config.yaml
crop_scale_min: 0.5
beta1: 0.95
one_sided: false
Rows from block 7 of the encoder of a small image VQ-VAE, named by matrix and row number. Rows with one number belong to one neuron. Each number is 128 + 24 x the weight over its row's rms, rounded and kept within 0 to 255. All counts start at 0. Numbers have three digits each. After the name is the row's rms in percent of the matrix's.
After each neuron's rows are labels from the 100 images, of 14848, where the neuron reaches its largest size: "colour at peak" is the nearest of a few named colours to the mean colour under the peak. Only what is clearly more common there than usual is listed. The data: crops of objects in photos (Visual Genome).
# u: gMLP up (value half) (encoder.blocks.7.mixer.u.weight, 1024x512), inputs 0-102
# v: gMLP up (gate half) (encoder.blocks.7.mixer.v.weight, 1024x512), inputs 0-102
# out: gMLP down (encoder.blocks.7.mixer.out.weight, 512x1024, transposed), outputs 0-102

u.217 119:134119151168099173143122116122135133107183128154167113105076131169121097087178153128104087142104153146181114138112123112145124080135130136164160116129126102143131126169121143130083142162130147132115128097145150166127139140094105124156142143123117198100138162089171114126098140163117139103141112124127117151130
v.217 098:164112137141125130137144170145095134121191063126163177119109153162112153148142174109120123143134117051115127116135116135116150081168109147120114176114127152113150175146159108142127148158112162135143143123110146136103141184109145126150146152140103103102135125089134110123113117148124125147165163134125141132140
out.217 092:152128137144139139116150133114162119174100159098127123157147066122112133110138114133136121184140113116091122118161159157156147157145089128142110138124099151104112145093151136136127093116099096100125156163104118102108145120115172111116090130145109092154087146114108162142113152095111117116110173163108119114121
colour at peak: black

u.664 113:140132138175167149128091168120099108151150100102135115136136153123137132136143185136119125106152129127152119160179101118148141116119150059144173141090167135126078115114149124171095133102086155139157106128115115143147145090104132138129151118097114166128130161171167098112110123087101104137095099136149107140166
v.664 106:147130133102141132124157137100133165108155105114136083132143173096137131065143149110114102064135079134096103178120101085129104137148128117164128098120159136143146136166122156111170114122097136092123165110139116154135086125146157125127154162128108140110081101133137095172141161114109116122162144142102154133124
out.664 098:121156117106118117139124130116117159123077111167122123110085126118140153132136144140081121115083143115101142146140161118114138166138094151116115116138130096159168140150105111083165108144163148089135111119134137099133145135168149131130109118129138126157140126143087099155124123123186103106179125074166122114094
colour at peak: black

u.361 110:129168127125135148168129119092150102142132146098148128120134153138091134127126138113123107107080125102151103087128132154124154112142157168095176112131114143153169150110150127156111094122140133109146089182119146129110106108157050120151142143135110184141160157163123146117120175136155148097141160146119119147133
v.361 110:144141115146208160134174116158144098120130095086174132098136131168122137118121149178109161117156136142123140091126133159198160150131136159116170156114125146113134121140134125131127119129139096130176114103173156148165132167147104142111148124107102140131101119115117117107138118107133129168107134122135138179125
out.361 106:175114130151124088115107125110134134106076120127125114108174084111123113146134127120130111149170127138142173133129099122132130108134070123168118163106154117091110111125165109133104174131134110125098180149189117137168154160096173135094102115095135111137140129149130118130146117157105107127157106097102090106169
colour at peak: grey

u.341 099:120118130128137145142127134082147185147146083138180178137143139111118131110139096097087081117110110111168140116123144187133163106157117118125115145163190112154100133128139123159138157136121151134131119053131151141124140138095154129131098150170120183134122147135118163137110163112100096105154093139135113109146
v.341 123:152111150133092103107128109122160153168140134131131143118131126114090108122145099087157103153121130103118125143114097139162129118150120116094133129125178080122142092136130085110090157173138134090115154053122120130117155136082109187107119136109097147120139093148157180136132175107098151136111136124098104131130
out.341 071:167093105093105166129139135132163068121138154108159105159147152082103135123138130183146188127144069173114127118093130065148117124093187149127104115118118149147146153116106095098169095122146114134176132129084169139139131125143108139149149144134129079109134150151140129168125124169137120149104123135120113157115
colour at peak: black

u.41 097:109129121115143101140121134150136142096133096113128140122139124130131124107147121143115101168116107119122140110108116114134082142126153131107136137169122091062127162138046110142165097120149089119114116190108144102152120125153127169102087123142116098144163114126145126124063137154139114143106159106124129086105
v.41 110:097107135148177092153082142137136147116113126138146109126137130139108150109153124125145173137115099103147131165094139144139121189135156095113100113131146112154123133159128138092174132116130094079108147191149130154130116119110107142124131155116094131106112108105134110127113121159142139091096147132125216159124
out.41 099:160116090133178166143111140132102105138123123138126122128132132137090127139120130113123143103138162159100099117148143135077145128119089107139115162106133162158110138116144148114142143111127154159122080133139110159122132127144138093119110109133126165118129099138095155137149102120069124111104099120166112106131
colour at peak: cyan

u.349 101:121131134119159211110155138154156107049122122155116144105106144127153143133149099126120079098127131111121116115140146085144150096165102116140150125112153089124145153100136126112152134159106150135129178100135132113132088131118112129095127136127101136141080125111139130111148161137122123111126105110148157117106
v.349 098:127101137151143100069108119163129123133094129138125111162110146108169127153139134151119188127160125129111155144152168084140099148101121140148145127116137082123122133133114142177140162087140134085171123116105129146118088106110138170141098080196079100161143101136174143099130124123089115127147136140121127105132
out.349 095:121122131115122105160137127105148154177122135103138104150145099088132110130112097106131183143157121146096153171105126142145065136098151117156147163133126139134128098113124118131073125115120109114087088141123127100135161134121112150138169103126119182129091123096090124100113143115185112140128105092096115136135
colour at peak: cyan

u.359 092:133133169069130139124126135122123131155142114165096114101172146169121136126099107165111147103125187119089141122116149071144167124164101103089132101142124162122140153152145106155095134111148109153159158092116104129092156104138141146130103154152156136129132162140144159148128094121112149117095103153170094170118
v.359 099:122120142137119136105144115111138151136139146123125087146087100125185120119085124116139119117106094129103147132112098139168146090147145144107136127139145157137117099130108133156128164134116125155123106126144130128149137146103108164127122098151138137105124149125155124099143135138122173141128078150116098140121
out.359 086:121142132142135141133110124122141135074118164079107113107137128094170161158155114136119135126108124131143138150146085156137102114123149149155150105118130070163162134143121096121136118115159171125133117126134110115142133191163130126149094140128127108154144078110108111133148128131174148133129169166067162101122
colour at peak: orange; pink

u.606 102:096155120118153132134127154132097125133119159156105107137101115109126136140105147127084115107186131133108136115140089137109121133084149116114122123149112095141184104157153081136102128150152114127135135154150094115131131107104139154144108174118126110124155111138109130087160131123104147139084153117130135135126
v.606 102:110083137127111096095129150105137121116120106149104172125138132148124125107158160139131115099098140092163132133140099139119141138114128167196094086186126130112069150112127150140121156133104128154132126104107153127153134128088116117100122110106112114113128158105151143126157124138110143122152151116121128154160
out.606 112:107127126099082085137146104111167128180156095097153115125135099181104178103141118120153116135044083135142101146141145121158125101131157137119134064126121160107103157104072109147165130087111137153130105135087127133089092127141095093094136110121147151116137116176178106114081135127155101076125117154094130163153
colour at peak: white

u.685 098:095119122123124138117172146154150102131120135158149133152096130180113135147121098165071138070186139125151126167105130116129092143098148161112105142137119151120121172133142108094132124113108121133146094157152149120150090124131138101109112115158128133129184129132116149129129152093128139119117154159160120096112
v.685 100:134119133113117150102108094141158151154102140108070126107099131118165127151188132124122156136101070127096129107151135112153094126122114182138139131172168124177096127156120102125133167089179119132115122109157149110106129120126104134130128082140152101134175130144125134166143103125110103116131116146134101127117
out.685 080:133125117096127133157113135102111142081127122127113108094107131094144122116123161137161152163112121130101102186141130115099102136174137127128102109107129162171117081099134092109165141137134174115130146117096102110100144126143129139124102113090126104126150135162138117137145068128127131105171135080112141138159
colour at peak: orange

u.420 097:119080173086126143144164144168128158160122112151117088141125106129168131092174140156104146120134125059152114095141101115145084097123127139125154117134129089133116123158134155124093144124104102103118114096134143165136130125095141106122144120109102168111118154110129126115152127124117095099124160093118147136109
v.420 105:102078130132132095112138094124114098093165149123148160107131172143084141103136162118143120146133122120106091124124115134116102140154099117162095100144149077158137109109142121103118136106107127105149148136140097125129104114097122136095140149105103136132137118116147123114146150127115132119104117149156117164091
out.420 097:114130151130137090130101105104125118161148140129132151123101113106112152147105094105155099126129107167085141092102127147106157126112146142119136084122115137128152142128152110115126140159151161109142130094115151138159126142161117114155112149145151108146126104152097102107119057149118151109109106119109107116143
colour at peak: blue; cyan

u.343 093:123163082165127120120148142124108116107140129100128101123143107102138132077108156108129150116090158149140133126109113114121094133114086106111149158076103150124137129117159130164126107126150167129051134079119134097134109122172149146131136146156119116135143145090129131124158119159107099155094122121107148080144
v.343 096:106121156144099150126126100142112112118114141121097143134099117097097142128194132126151109097114116128112121110112140114081111173136152184132102141152145122163122131129138092119135125105167168140080130109121141118133153151153117117105144116155107141113152131134111139152093125165133125142131100137119170118188
out.343 085:108077168107107106135097097136137164108109159128132153114149147160121160168134096138071115131160119098085154130135151145107138126145108139139132121195122151079111154115117123133120098149147111092143158169093178115133137152128143173111189103108166147111124119118148118100074135088105109141215123096168100122123
colour at peak: brown

u.693 086:161145127110143143165097126146141130159148126117106093101148167137121140128128108084112127146068089143158142079128132155165105125116161150104159093138128161149145091166109095095167150120109115114119136127116122103081104084134157157078133142088080121110137113126126109109108128145126114119088151121108100180085
v.693 094:123134139149114151099206138161120108113079082118153089104120118156124149155130089145145146142116124117111137126146108112086134129145132129113130141150128132163113135161137161099127103122149110108124086117114117121111159106094152157145106104153134136101127130130153140113088122111133142133107114135183055129154
out.693 084:102116121141145134110142142136104136101137089120104145154122080098161084153174142155147108125142124077122129167110164093119141142145121159127119123113146172117117138107124151121129076090143133106114125131137156172137115139119098121134130103136177138132167134079136160144142173125120111144157156113121140133187
colour at peak: orange

u.10 098:157166145106170118123167158107109131142090163188111110148134155100131176105117119128108139130121154144095143128095111138128099126119097155128168088094159092092127160147131109135145136124122109167104131104125121149165111126153121151081150145128167107138137154130115140154116077153139113145133171133094113165125
v.10 097:148122179114126172108144142161118098162142097108128134141149149134102125165124117094162136151119106117147134154131122078100121106093102156114121142132115114143120102102126125128132157173112107132136140142097123080123181139121158139176149123108100151122124142122139146120111121116164138100100133135102102139128
out.10 093:095088108124109120098122119146135149068135115088092116121158101132152199125160127110135139141148115104121094111117154123100153148131132112120092113116104158158109159116104119096108111126124189132138146183135115139127146160128128125139089161101094111155166107092162137125106148125129139138149068123141115122134
colour at peak: black

u.303 085:084125088157143155128110122105156144140140104130138115147159110128120150148100131152127145096154092132133141153135164090146108129163121142124145158131154122102089150132132135113099170145162149163127181105122134110139101093129119154117150110145115150125131130181115133135089102116126121109116093123145120087079
v.303 103:194101062093131147103160117115114139148111137141165142116113124118092116125103087126167156152102144091128089165142157121071137184139112091139140155107116128138095113122150118109120157120098128162140121165155122135121166120105141153131142086120123145136124126110078126112175156126156114144174069118111135122123
out.303 106:125077098120089182158147101176123135142107113156151102144120166156165146139141087115094131116087132163153146141138142187092111093121097097109161082103130169162158111125108143143115132113138136109126103133140152133121116139091103101139118111134141138105160166135151119084146143154134190109156088135099149120116
colour at peak: grey

u.620 107:105106125097142119153103120152114149079140086118139154151165122127107131125088124118083120076151139159109154124122146082134126121130137129138100116190107100107189104132150167135112113126142131132134144134140098128120100129126143108096093104128143116153109129141114092158110100114119090131127117123151108110134
v.620 089:110121155108114160126108158090129139122120121142115153137145135114126117162149119145111109124138098067097169087151143128187148143131112137119127118090102107055145150159159140178130117098129109167153136108140136143154112116129122075136112131143093078119168133121109154078113136134176136155131155120115185075138
out.620 076:137098132117137128090147151120153093098094120124083095127141121154098126125121154152146112113139136111158129118169125134121108116113118138176154120106119131141128147143137123122130165152162134094152152149159168155115096120111094145134139133136145158131118097128131102127116121178141176160127107142135123134162
colour at peak: white

u.319 097:163124142089117155120117124150126136124140144108104110163144111143136162131125057117116170122150108122110168155111124095119169129155120127108119123157117097108188105103119123101144121150123131149093125091142128127119111116147128129118137156131120140128138140094107165124121123158142077116130121163151130152122
v.319 079:100091138132157141118111143117097113140143158103110113122090124118113049113149163157128102155141128134158128146155114136148092178116091129117117149114146135114093161107098120067145085076133110116179124160159114136160122153131093146139108137130143119128139103129113165104121091147157148131140135150128125101118
out.319 079:121143156185126126117160126106156090150095144165106126103147146135096112125125168182109095117089141172113098093108125114171088113103137141122120142110139140105103145143133144096098136068125145156143119171143158131179136155122142151116138109168119124128105153166085117124096143154134104137141120134126110135095
colour at peak: pink; white

u.547 093:126160163111136165086115113102123139128107083141164153108127109100142163097095145105092073122176162119182125115115118129111171149123121079093125122144102085123124147110107112118187130132157126141121163172126100165122118124106125072131106184121163118113133142157163102111084115121126158143116097117127134118105
v.547 085:095089105169106168117127144130129105113117111110135119089167149100092171136137102137165114066149125131115089118116116152106109151146096142108112146122105075121115125090112138125118126135156093156106134153137130123160167148111096161140135143145124137112078169097123110168134136142143157167150124122141081131119
out.547 114:141130134137129106147106094136110146205141124087100073128105133102141098161151097135137163151105123138141158113129145109174100130144141142138161118091100095119130115155156125128118091108098119090129111107135148104110099136176146126146187089105104144105120080141121153134154135134189113156150097184131109122152
colour at peak: brown

u.310 093:155149124110144121137158081109119118125086111180126134136162178158144175148155138139128122131123087158101125114165120146136176120099147122134186155123135131127135136134136153124093102161142113164126103095093130107072138184140132083160151165142135123170153129079104144062138136119125103136147071137116146116097
v.310 088:102176172178168171129109118110135065124110159185122118120101124103108127140104142120147155091180121168096116085153123115099142139130094130133136137179144157114133133133122120133116108115168151127077114124124128171149120150131158113155136091100061130165126127114127109135128140121144126124158126115134123105150
out.310 085:069143133128092127154093150145131097117136110157148124117143104085117127170094104119116113129136156094159121156147105141140119138121115091115069122138167137158109089135146126145177109126102115130143148160156105159129121079108105176089107125129121152129107144111164119134101138121107101141126134136132117144151
colour at peak: pink

u.5 093:111142126122102095126155125168118080104121136149174135112107094099115132133134121130115120143124110109132145119128104133101135153125141180127133154142112088088123120129122158110159118139142089120101143110111096094152094151113126097112170125130140134142173136080108110102135117127124126161126163106138088133092
v.5 094:155120114159149154114148120120134123074122107171146143086098158111127147114141110127166128121152136119182141083123144135126113144156109108114140151127136147096139125129132137151146089182104135162161124096157112118146135144085155132120090112166115128158138151104126144118136113119124146126118092120155111143121
out.5 089:152176118140142133142101082131139150132144121116114148144166153120144153098139132134118137119136153115158126131131126146185125116135142139130156113139157144123110162162119094103092136124121150100162111134143137153131136089132138109184107130093130147139112083154133113154125089090126122085095123156091152154131
colour at peak: blue

u.663 096:120134141109120106163123091112114143115144143108110143090162136130101121147134161082066120120129098086148159158123131153109108126117107075138177139135096124160114138148109123125148155076081117109130147104130122094086097132121123132168130102183131168149136130111077114059132134121152149106143128137114119135073
v.663 090:127166161106112104141093083142137112099088121172104158104195113143114162151149094123141120137080172101181118109148143093146144113104136124113125155142122167126135153146098115156080113137119126066151104109152098122128131126144155102143154100145155163124116129089143131087097141136128139154157139073165114127150
out.663 119:148139103099125114112112120075120096127103121141134114141139108116157162142122112125136117105118143145132122169146150114140107128103132144101134144097128160101146128109090124188113143131156188137118120113133100133127121131123165138085141144159107079139126135103143164172131157121135120126127132124115135134166
colour at peak: pink

u.255 113:141092108141085118088130123091096130088101101138152096115149111095128123112126106132113147153131073130106101104106117096164149125119135123153085146128118108166114134160149101151176111092147122137151105128151131136095148151135136136128101151157119110164068102124161147147090128092107149128117141133099148134099
v.255 105:120096130137118099121115098094123119143133109126175087108105154091148140090120142152121145121151081155148122109088136114122128159072122110170146155111127130136107108140162142135176150088143162098146142109135146125151098119054108154148115147131090118153096101143160137111126124101129203136096094145126146133140
out.255 097:124147120094158068148148134176102146112128148108098141112123139152115129134149095136121093122138143121158119145148162131111134165183151140089163119090103130119143110141133125132107183170099125129105150133137153113145147091106129071156167098080141180117156172137136093114162118151152106133098101129203117098175
colour at peak: black

u.671 095:102118138111109112144112112084126114093127126110131154121172136137122150148096135116114114105132118091147130155129098131121106147136121143145152043144143066140144144120090126114105137116126107123127133133138133135122117108074132161132115150102091164155126061152143086113131151137129136156141127167126117176160
v.671 096:115086128117130143124137124184163108101127115092108100128137106136133160126159097126073130087126141141100148097117145128153086126152151143107124115129115113121122155128082078102154119124120107194172152173137155136126163140155144133132141113112130094126152131152109148159097123150113141126151103125085124108159
out.671 086:152070077128148160126154153113159102166099126116138164131125121105146104098173116112126174143116138137111116150116151088139110109111117169104139146137096114110074122083134100067171130141136178122130070113086133106114141177143141122136146094167125075119143124104116172164111103130138131115154164133084136106109
colour at peak: orange; yellow

u.197 090:094136101117123117080117139141147116150154108104126120067134128150158156151141120113122133151065145146122123105123189106102148132120106152127151156128077133149098145103109126135154157158121117075099138102151155098139126136135136115086114133107077102119122136137127088162114132121113098164118141137090081128111
v.197 101:135175139133120118108146127116079110118108114171133113099123151103133158082131107124117167123146112107095111101134142103135102160138082139085140153105152149105116115104150113109145143100110195123133159147124133149135157141128096129160142096099171120111090147211145128138117130150146155133151132113128107138152
out.197 104:153091147145138109107128114123113122121139139172115077163162112158100132129128116107124151113146109149138106104155112136146156158118119103094132104114165067122126169141116111099113143152148159125152106121092105162129106124138102142147116101099149153126104110122144164144171094139137110086147131114099112136161
colour at peak: blue; cyan

u.125 090:110114149125097146138141133123128102129138084124129146164130127151132130103154150093128113132126100104152154130091104108128157148156142125089095132123112179118094181128140145130157132155074098109136123155140106109139124104135115122100111128152108112132097077126155109138147111131088105145137100196118144120134
v.125 097:140142113171143120106119141088163113155113165121117129147154143124129138088127113141115103126157169139139129150172126169142151123112124134195104112129147139109147124094139121153103105093141126082153127093123161125130133156160155130156116144090111128112138121117085172145117155060107160170142120144121099120118
out.125 107:169097121145139116119140114108144131188152144154080106112166125086097118138102106128147159147153128114141147130141112165121090110140119148174101077139124107117134119119079113161137156107177138119150118094144121128136144141120110116141098139110134109140159118113095129080129122157132123113141132133110129154144
colour at peak: grey

u.714 084:109098147138150121096121122124157144115115103153121130112106111143117183145140097129132087125142153141142127119160123106122123185112125101124151123186162160126107143133161125143112051112117138101162141098162110171207089124120108151114155148168144093082122175130139129058151147125111127122132161126156139164165
v.714 101:139147123107115133103099118148148127153154136102151124119131098150117137128100098123120151156136136143086132131156088117121121081103117109116124126161121154129130113100126140138074137093139096099137140110087105106118162116092147123139143151105124096115119083156112163104120129092129157116106086123114123158113
out.714 104:093135156126128125129089146123129156125115146144177114111157145139128075129117159111133131142137126084147144161113143109178132111111129115109172171136134134115160124128056151109099155116145088100137157135112084089089137140160099114143120150105101148162122153116086146121094181159142093181100097160141106113112
colour at peak: pink; white

u.563 085:124131120128102120116134087148124108081136147102147093143158094113105122156103138123117117153120152143112096134109189117112168156140189130075108123080103138118110106113132095120150126135141127136125105134134119131133149130106130106091142125138165135138144137115138112153096178151131128172118115174142191143101
v.563 089:125125116149121176106157100125096160155085168115130113135092135081111113129131157109101137092115101155117136149121114113173110153119090134122115145127159129132127118106069162086132170151084159166133136104172140163137112134089140131125115164114121158142139146113151108143170109099136116148160119123119094121131
out.563 078:109134141113110117140131121131085127148141120156138153139087133154118091065192140115083154099158160162141154128168110106126134140094105138150152140123116120113124116138136176144133132153140156139136143155133132103105099130155114140120142139120094116109115130133155136125166150103084134124131138167137128067105
colour at peak: red

u.46 091:142156106070114119135110066124108069165146136140086159140115142130108109092078100098140153131144140160099110136109138152153137120101120171115154112120115141136130139101117109111163080106128127153135131146111137139143140133107162104148085140105141144111157090134072099136135121101105139097096107138155137167130
v.46 094:103138092099110113117113056165095156212138163153070131148132139134095122141137099118158148134082095131134149142105104063141182134123094148115096123162087121141124204105133147107118145127128143103150153097110155174105120144100139113112121140115105126150130153113112117098108112126159104072141110125129129169118
out.46 084:112141098181156104131102150110134166104084123135148131124133125108152137120152159162151166117141120115134117128121121148147116133168148130110151134140176122141106099151114148141130149110096130153121126127171137109144119112135124132114123142152119081153151122122134168091119139154120116124118128145109091111082
colour at peak: pink

u.708 108:108142136160119146136127152136117117146153109127126126114103100098085115152116119148110084107108145114140138100157100133122118092116159101127191156119137115102124136128132139129082135127119134136150119123146134163121112130093109148124116158156085106097138167172142097151119121108154112105117126120151123124105
v.708 106:142103139123114111133109141121125149161140113140181101142116134139133213123146100096129152111117095107153144157120106141138114095128083092098141102119137138136146158138114105077110137111159124166118177127134143110102135151138121121149171108171133161144159145111135105105125167112141156119152110131148126093105
out.708 073:109145086091127119118142142126159116111120106127114147147116155132170135108109140143139142188130166148103101137162163109132122111157107167119143138145116114122134096121103093088157132111142140113112152086123155160142136121137155121157112139140131127103139123145148112112151129158123112137161130125131091161130
colour at peak: black

u.161 092:114133150097164159133082117124138083117115120142079137119096129115157115124118105101152132134160100116170107154131158154148122144122122143170111140131150137120147155149139179115143166112113112167114095121131122133130109070146151093077146117116144116101138146135130086095136138132094128167116099120131103124084
v.161 099:120118154134145171108127123153129122119129115107149146153120126083153143112132147144145177123150117073117141137143114129135140109132112123149124114131155147088178124129098131131067118147154136130149185108098143134146126129110120080155100171152103181094149130177088144084135069163111127136128086133163108111161
out.161 090:112102103161122115136127118092138175115130126136115117129111159168110163151142146141136116114110104141115113108163125132126090100131146129099102131124131140141122127146150100139110109123142122108105148114113112118168166212110142173159109130171146105141143101110146123132149150085100141116151106133140101120162
colour at peak: black

u.765 095:146105168137169114122122101127126116102127100121114102140127121126125172150119134134116082104128098092113148095149128116123116122108084137138109128145128108117106155147107112085093103124136132122136104124102128101163126134101108146127150119107142116131117158059111105140117140101151099159111137102122143135118
v.765 104:153119143064145086125113125112134117160129153113120147134152134129088137125161111127153167123123152121151112107077134157147168127107141121135135109152129107133152120180157096089180191092171100144089127132097133174114128111101178120145140110134118159139147087129132124102100141093183144112102121145131144092165
out.765 101:140148097110103123147091119106119158206132134130128132125150132125155117133124113114099091124175160104152112147107127137138117136118162133094127143115136127131131122186146151130176152107106147094144115093104158155087114190132151129158128131116115163153165074180094126110119133143137133100157129125150137146107
colour at peak: blue

u.452 097:113149128107155136157138153163144100156096108102132107058167148149133142145084105140103156114100133129144139121152128150201129084127151113117142085127109134122117141143128123108096134123097116106150121145119115123148102096119146112135145124115107134136116167102146137107159126118099165133160151121127121155127
v.452 092:127096147136168101101117131136099091103156122152121175123116134138140147169115137125130142145162115155120119167139137124147148132119097109121119102137100125187098105140137113107110126129098114136148142081092148111109137146107111126147142107148130131173089078119129129111100143148138122139181164131105153140148
out.452 093:149070126110081098120107136137103181091125102115173119170119108101122119169194124151133119129119152117103129167138138099129106119148107149117123172155117154136111110122146140127121087128124124178120143119110128161153140132155121102164121126125122127103125112112097089098120107136065089124125096100163115114176
colour at peak: cyan

u.357 078:119136087107112097108109128148147116104130109112114127134119129144174135166095126139102143119128098142116094137113128123184094111115113087138107146171131126100111149139121098144143094143140139105097174094105121153152119094115104129122103141123129138136150134128151103112161116159110097133171125106132146081136
v.357 111:043161145151140119123116144117147137120150105129140141120128102118108137138115095157143106116102133124137121150116142106115143160163150170137120124155139150112118160106102132127172135143146075123154137102168158116130084161117069151078142115120149115152137139143121163115134152160118143169131135152141142128180
out.357 091:125132146151135147137140130109138180144130091158154084096087162175135114121160128171104135128116115098133135193135112132160096106134143149085194097158153131124142119144138125123111151110115146118123096126117136111148096134092135132128117106106129139103146101103122173116157142153136080095102147155176096131125
colour at peak: grey

u.453 083:159089126133104130161111166088151119137133061108118120130131126123142134139169129154139101143155124054152138156118146102172102124123110109106094107098151128125145121150149139135144079140144110133132135096152106138136120156147121128088121159144111113135159161130119170121116163156097103155133156065119137078123
v.453 112:167125117138148140115169108113136143127132128153114143146101128147126104145135110136133117158134111164134106141171126161135144125116125128116134143138158136156096132156141117120128112084149121083104152153151128125142125154133080138135159120119112166107120070116088115133147119098095128130120151133136139143167
out.453 120:114142160105140121106142106159120145112154139151205133128134120143153111132088149112118128107117126108184146133149116154181100125143120131125065159119103138146131114116108164124124130133145137124135140128097126122128121135077137133074116103144109165109168119124124127133149148095114098123114132129121104150142
colour at peak: cyan

u.25 113:146104126125118128172145167117132130095121096166177156104129110151136139131167131108130098096096102074123096160142122135140125101120131155097092141083119081148094119135135114101153115115118116142096151173126142114166161105105122108105124084136146099167140167090116134138106101144089118049153126141123123114097
v.25 100:190126129169130082147131124115113109127138144156159149114101130166122094160127124123111113124089122093163124135156153129107105111055134146144115136091075142180104149133134115122161120140080112100125124135155128086114146072105115162142143142149120094119106168147106134126162116155138133059169125146128132161105
out.25 078:148129130166102109103124127142124135115162150088113145129083146110115144165113127141133200165160109147117121116101127088128130191117175132173164120126143114084173108141108138130123146159125125144161090117156111143125112104134118122145098155103124105126121107172153136119124154102127169189117160117105123123114
colour at peak: cyan

u.399 100:155157110141160126137103166098144126136140161127130114122120141125117123126120148114107131116137121118130115103128120135095125060148116155159128115094094132087123100099162135147100163157106116127148061083111137159134139136069174094131134170126113145103174138108075109153116162129097120131121113112132110127126
v.399 094:129132146157094099118129139098103074105150099150171134115126169101091129143118093136088122144120146122094093155138121096110143101181139099112128070127150123157116112117137109112131097145158093155141183158124076139099127106103137179133118149185168125118124134156096175137133117127110142146122092144152170146152
out.399 110:098113118108144081116114101121127169111119156114125108102132063169142167094113100169152116136103128130167148152128133113125157134161131130143159139114143162132074146096085114128125144088135162149113148143125181095095081095183146122118135102135134109137080112136176155112157139119132167135127161159106177140129
colour at peak: red

u.278 101:107121141138088166115088102127118137122093189113182153137122120122100105191144111133114136111131137098132113143098148122126128146119063120162154161146114140131094094100125141120117115122158110118128125158084144138098132107108116128136138090164145113154160137132106140137124163125173102138128096148128145134122
v.278 086:106128119163099122160123131150134119126111136114132161161126113125116105099139141091155134147138126164151137118099129130146120184093133124079093145158138145145144119159081130173147154124132143106103135103111135113129183109116172115112159129137093110101159161128099102108154114132150088109152142165129084117133
out.278 096:128133095124191151160151119102130107160166124127098182142194077122153179125112131129149073114130118134135139145153123125110135099149163106109139107180140113079144170164139105135128122144142152131127108120174137140132124128152078121125113193066104148130128085109148134140135114117092113150089121156105136118109
colour at peak: cyan

u.744 128:101130144121155112115135136143129136118099142106197132115109141111123115152146187149146119101161142159135087110108143135124175114212135151072149121126111084082142141096094130094074108100133155127132119122143122168084104148147103130177125159141113111167109161118102145136088124141145128124137123143096145115139
v.744 088:121122120101119113119120073107140109146168123099152130137120083123161178142087159109107140129112140116131159106095112171129141086175128156128170139110117133090136081138091120122130114094108161111156115124124144151087098117115137119134137147085148083143084162153108185172182138130112118133200129114151105136123
out.744 113:107156115145116139147124120121118163089150119122137148144152128149136119146100139110116147120095125143114127107097129083095100155106135113138069147128120082140120121137141113107165091138150134130133147160129117032132099082110106105121107146143154143107165096137135137124162133138146119157148114132170163145134
colour at peak: grey

u.746 097:097109129166134120144161165159150122030134118167128142115128121131174130130161150099145148112117121132097133112106105141152089143096151124136159159149133113141154121133105127155110129134172141110122150139155146140157125154117092128133113134159179082106139136128158098131108164086127138112108167138150127096157
v.746 104:109117117094115097117082139138111140136159151114154164094113127124099133147129099180124108142169145108135189129163117175101157112158141139115119112109153122095134150165139182100115142085106140099145160105125108154162155111147129148104169146151126112150121137152125138167135110117126097130136127136160156139163
out.746 110:114141120115105145147119113134103122160129176114139165125132104133140131100100120108105130146168094074131090165094118185131134149136102136162127195122145117126080117177174124108130150163093095129113123126136124095111141106146164124134140139074094158150120123110143146118141138163150149159165094128134117194138
colour at peak: cyan; pink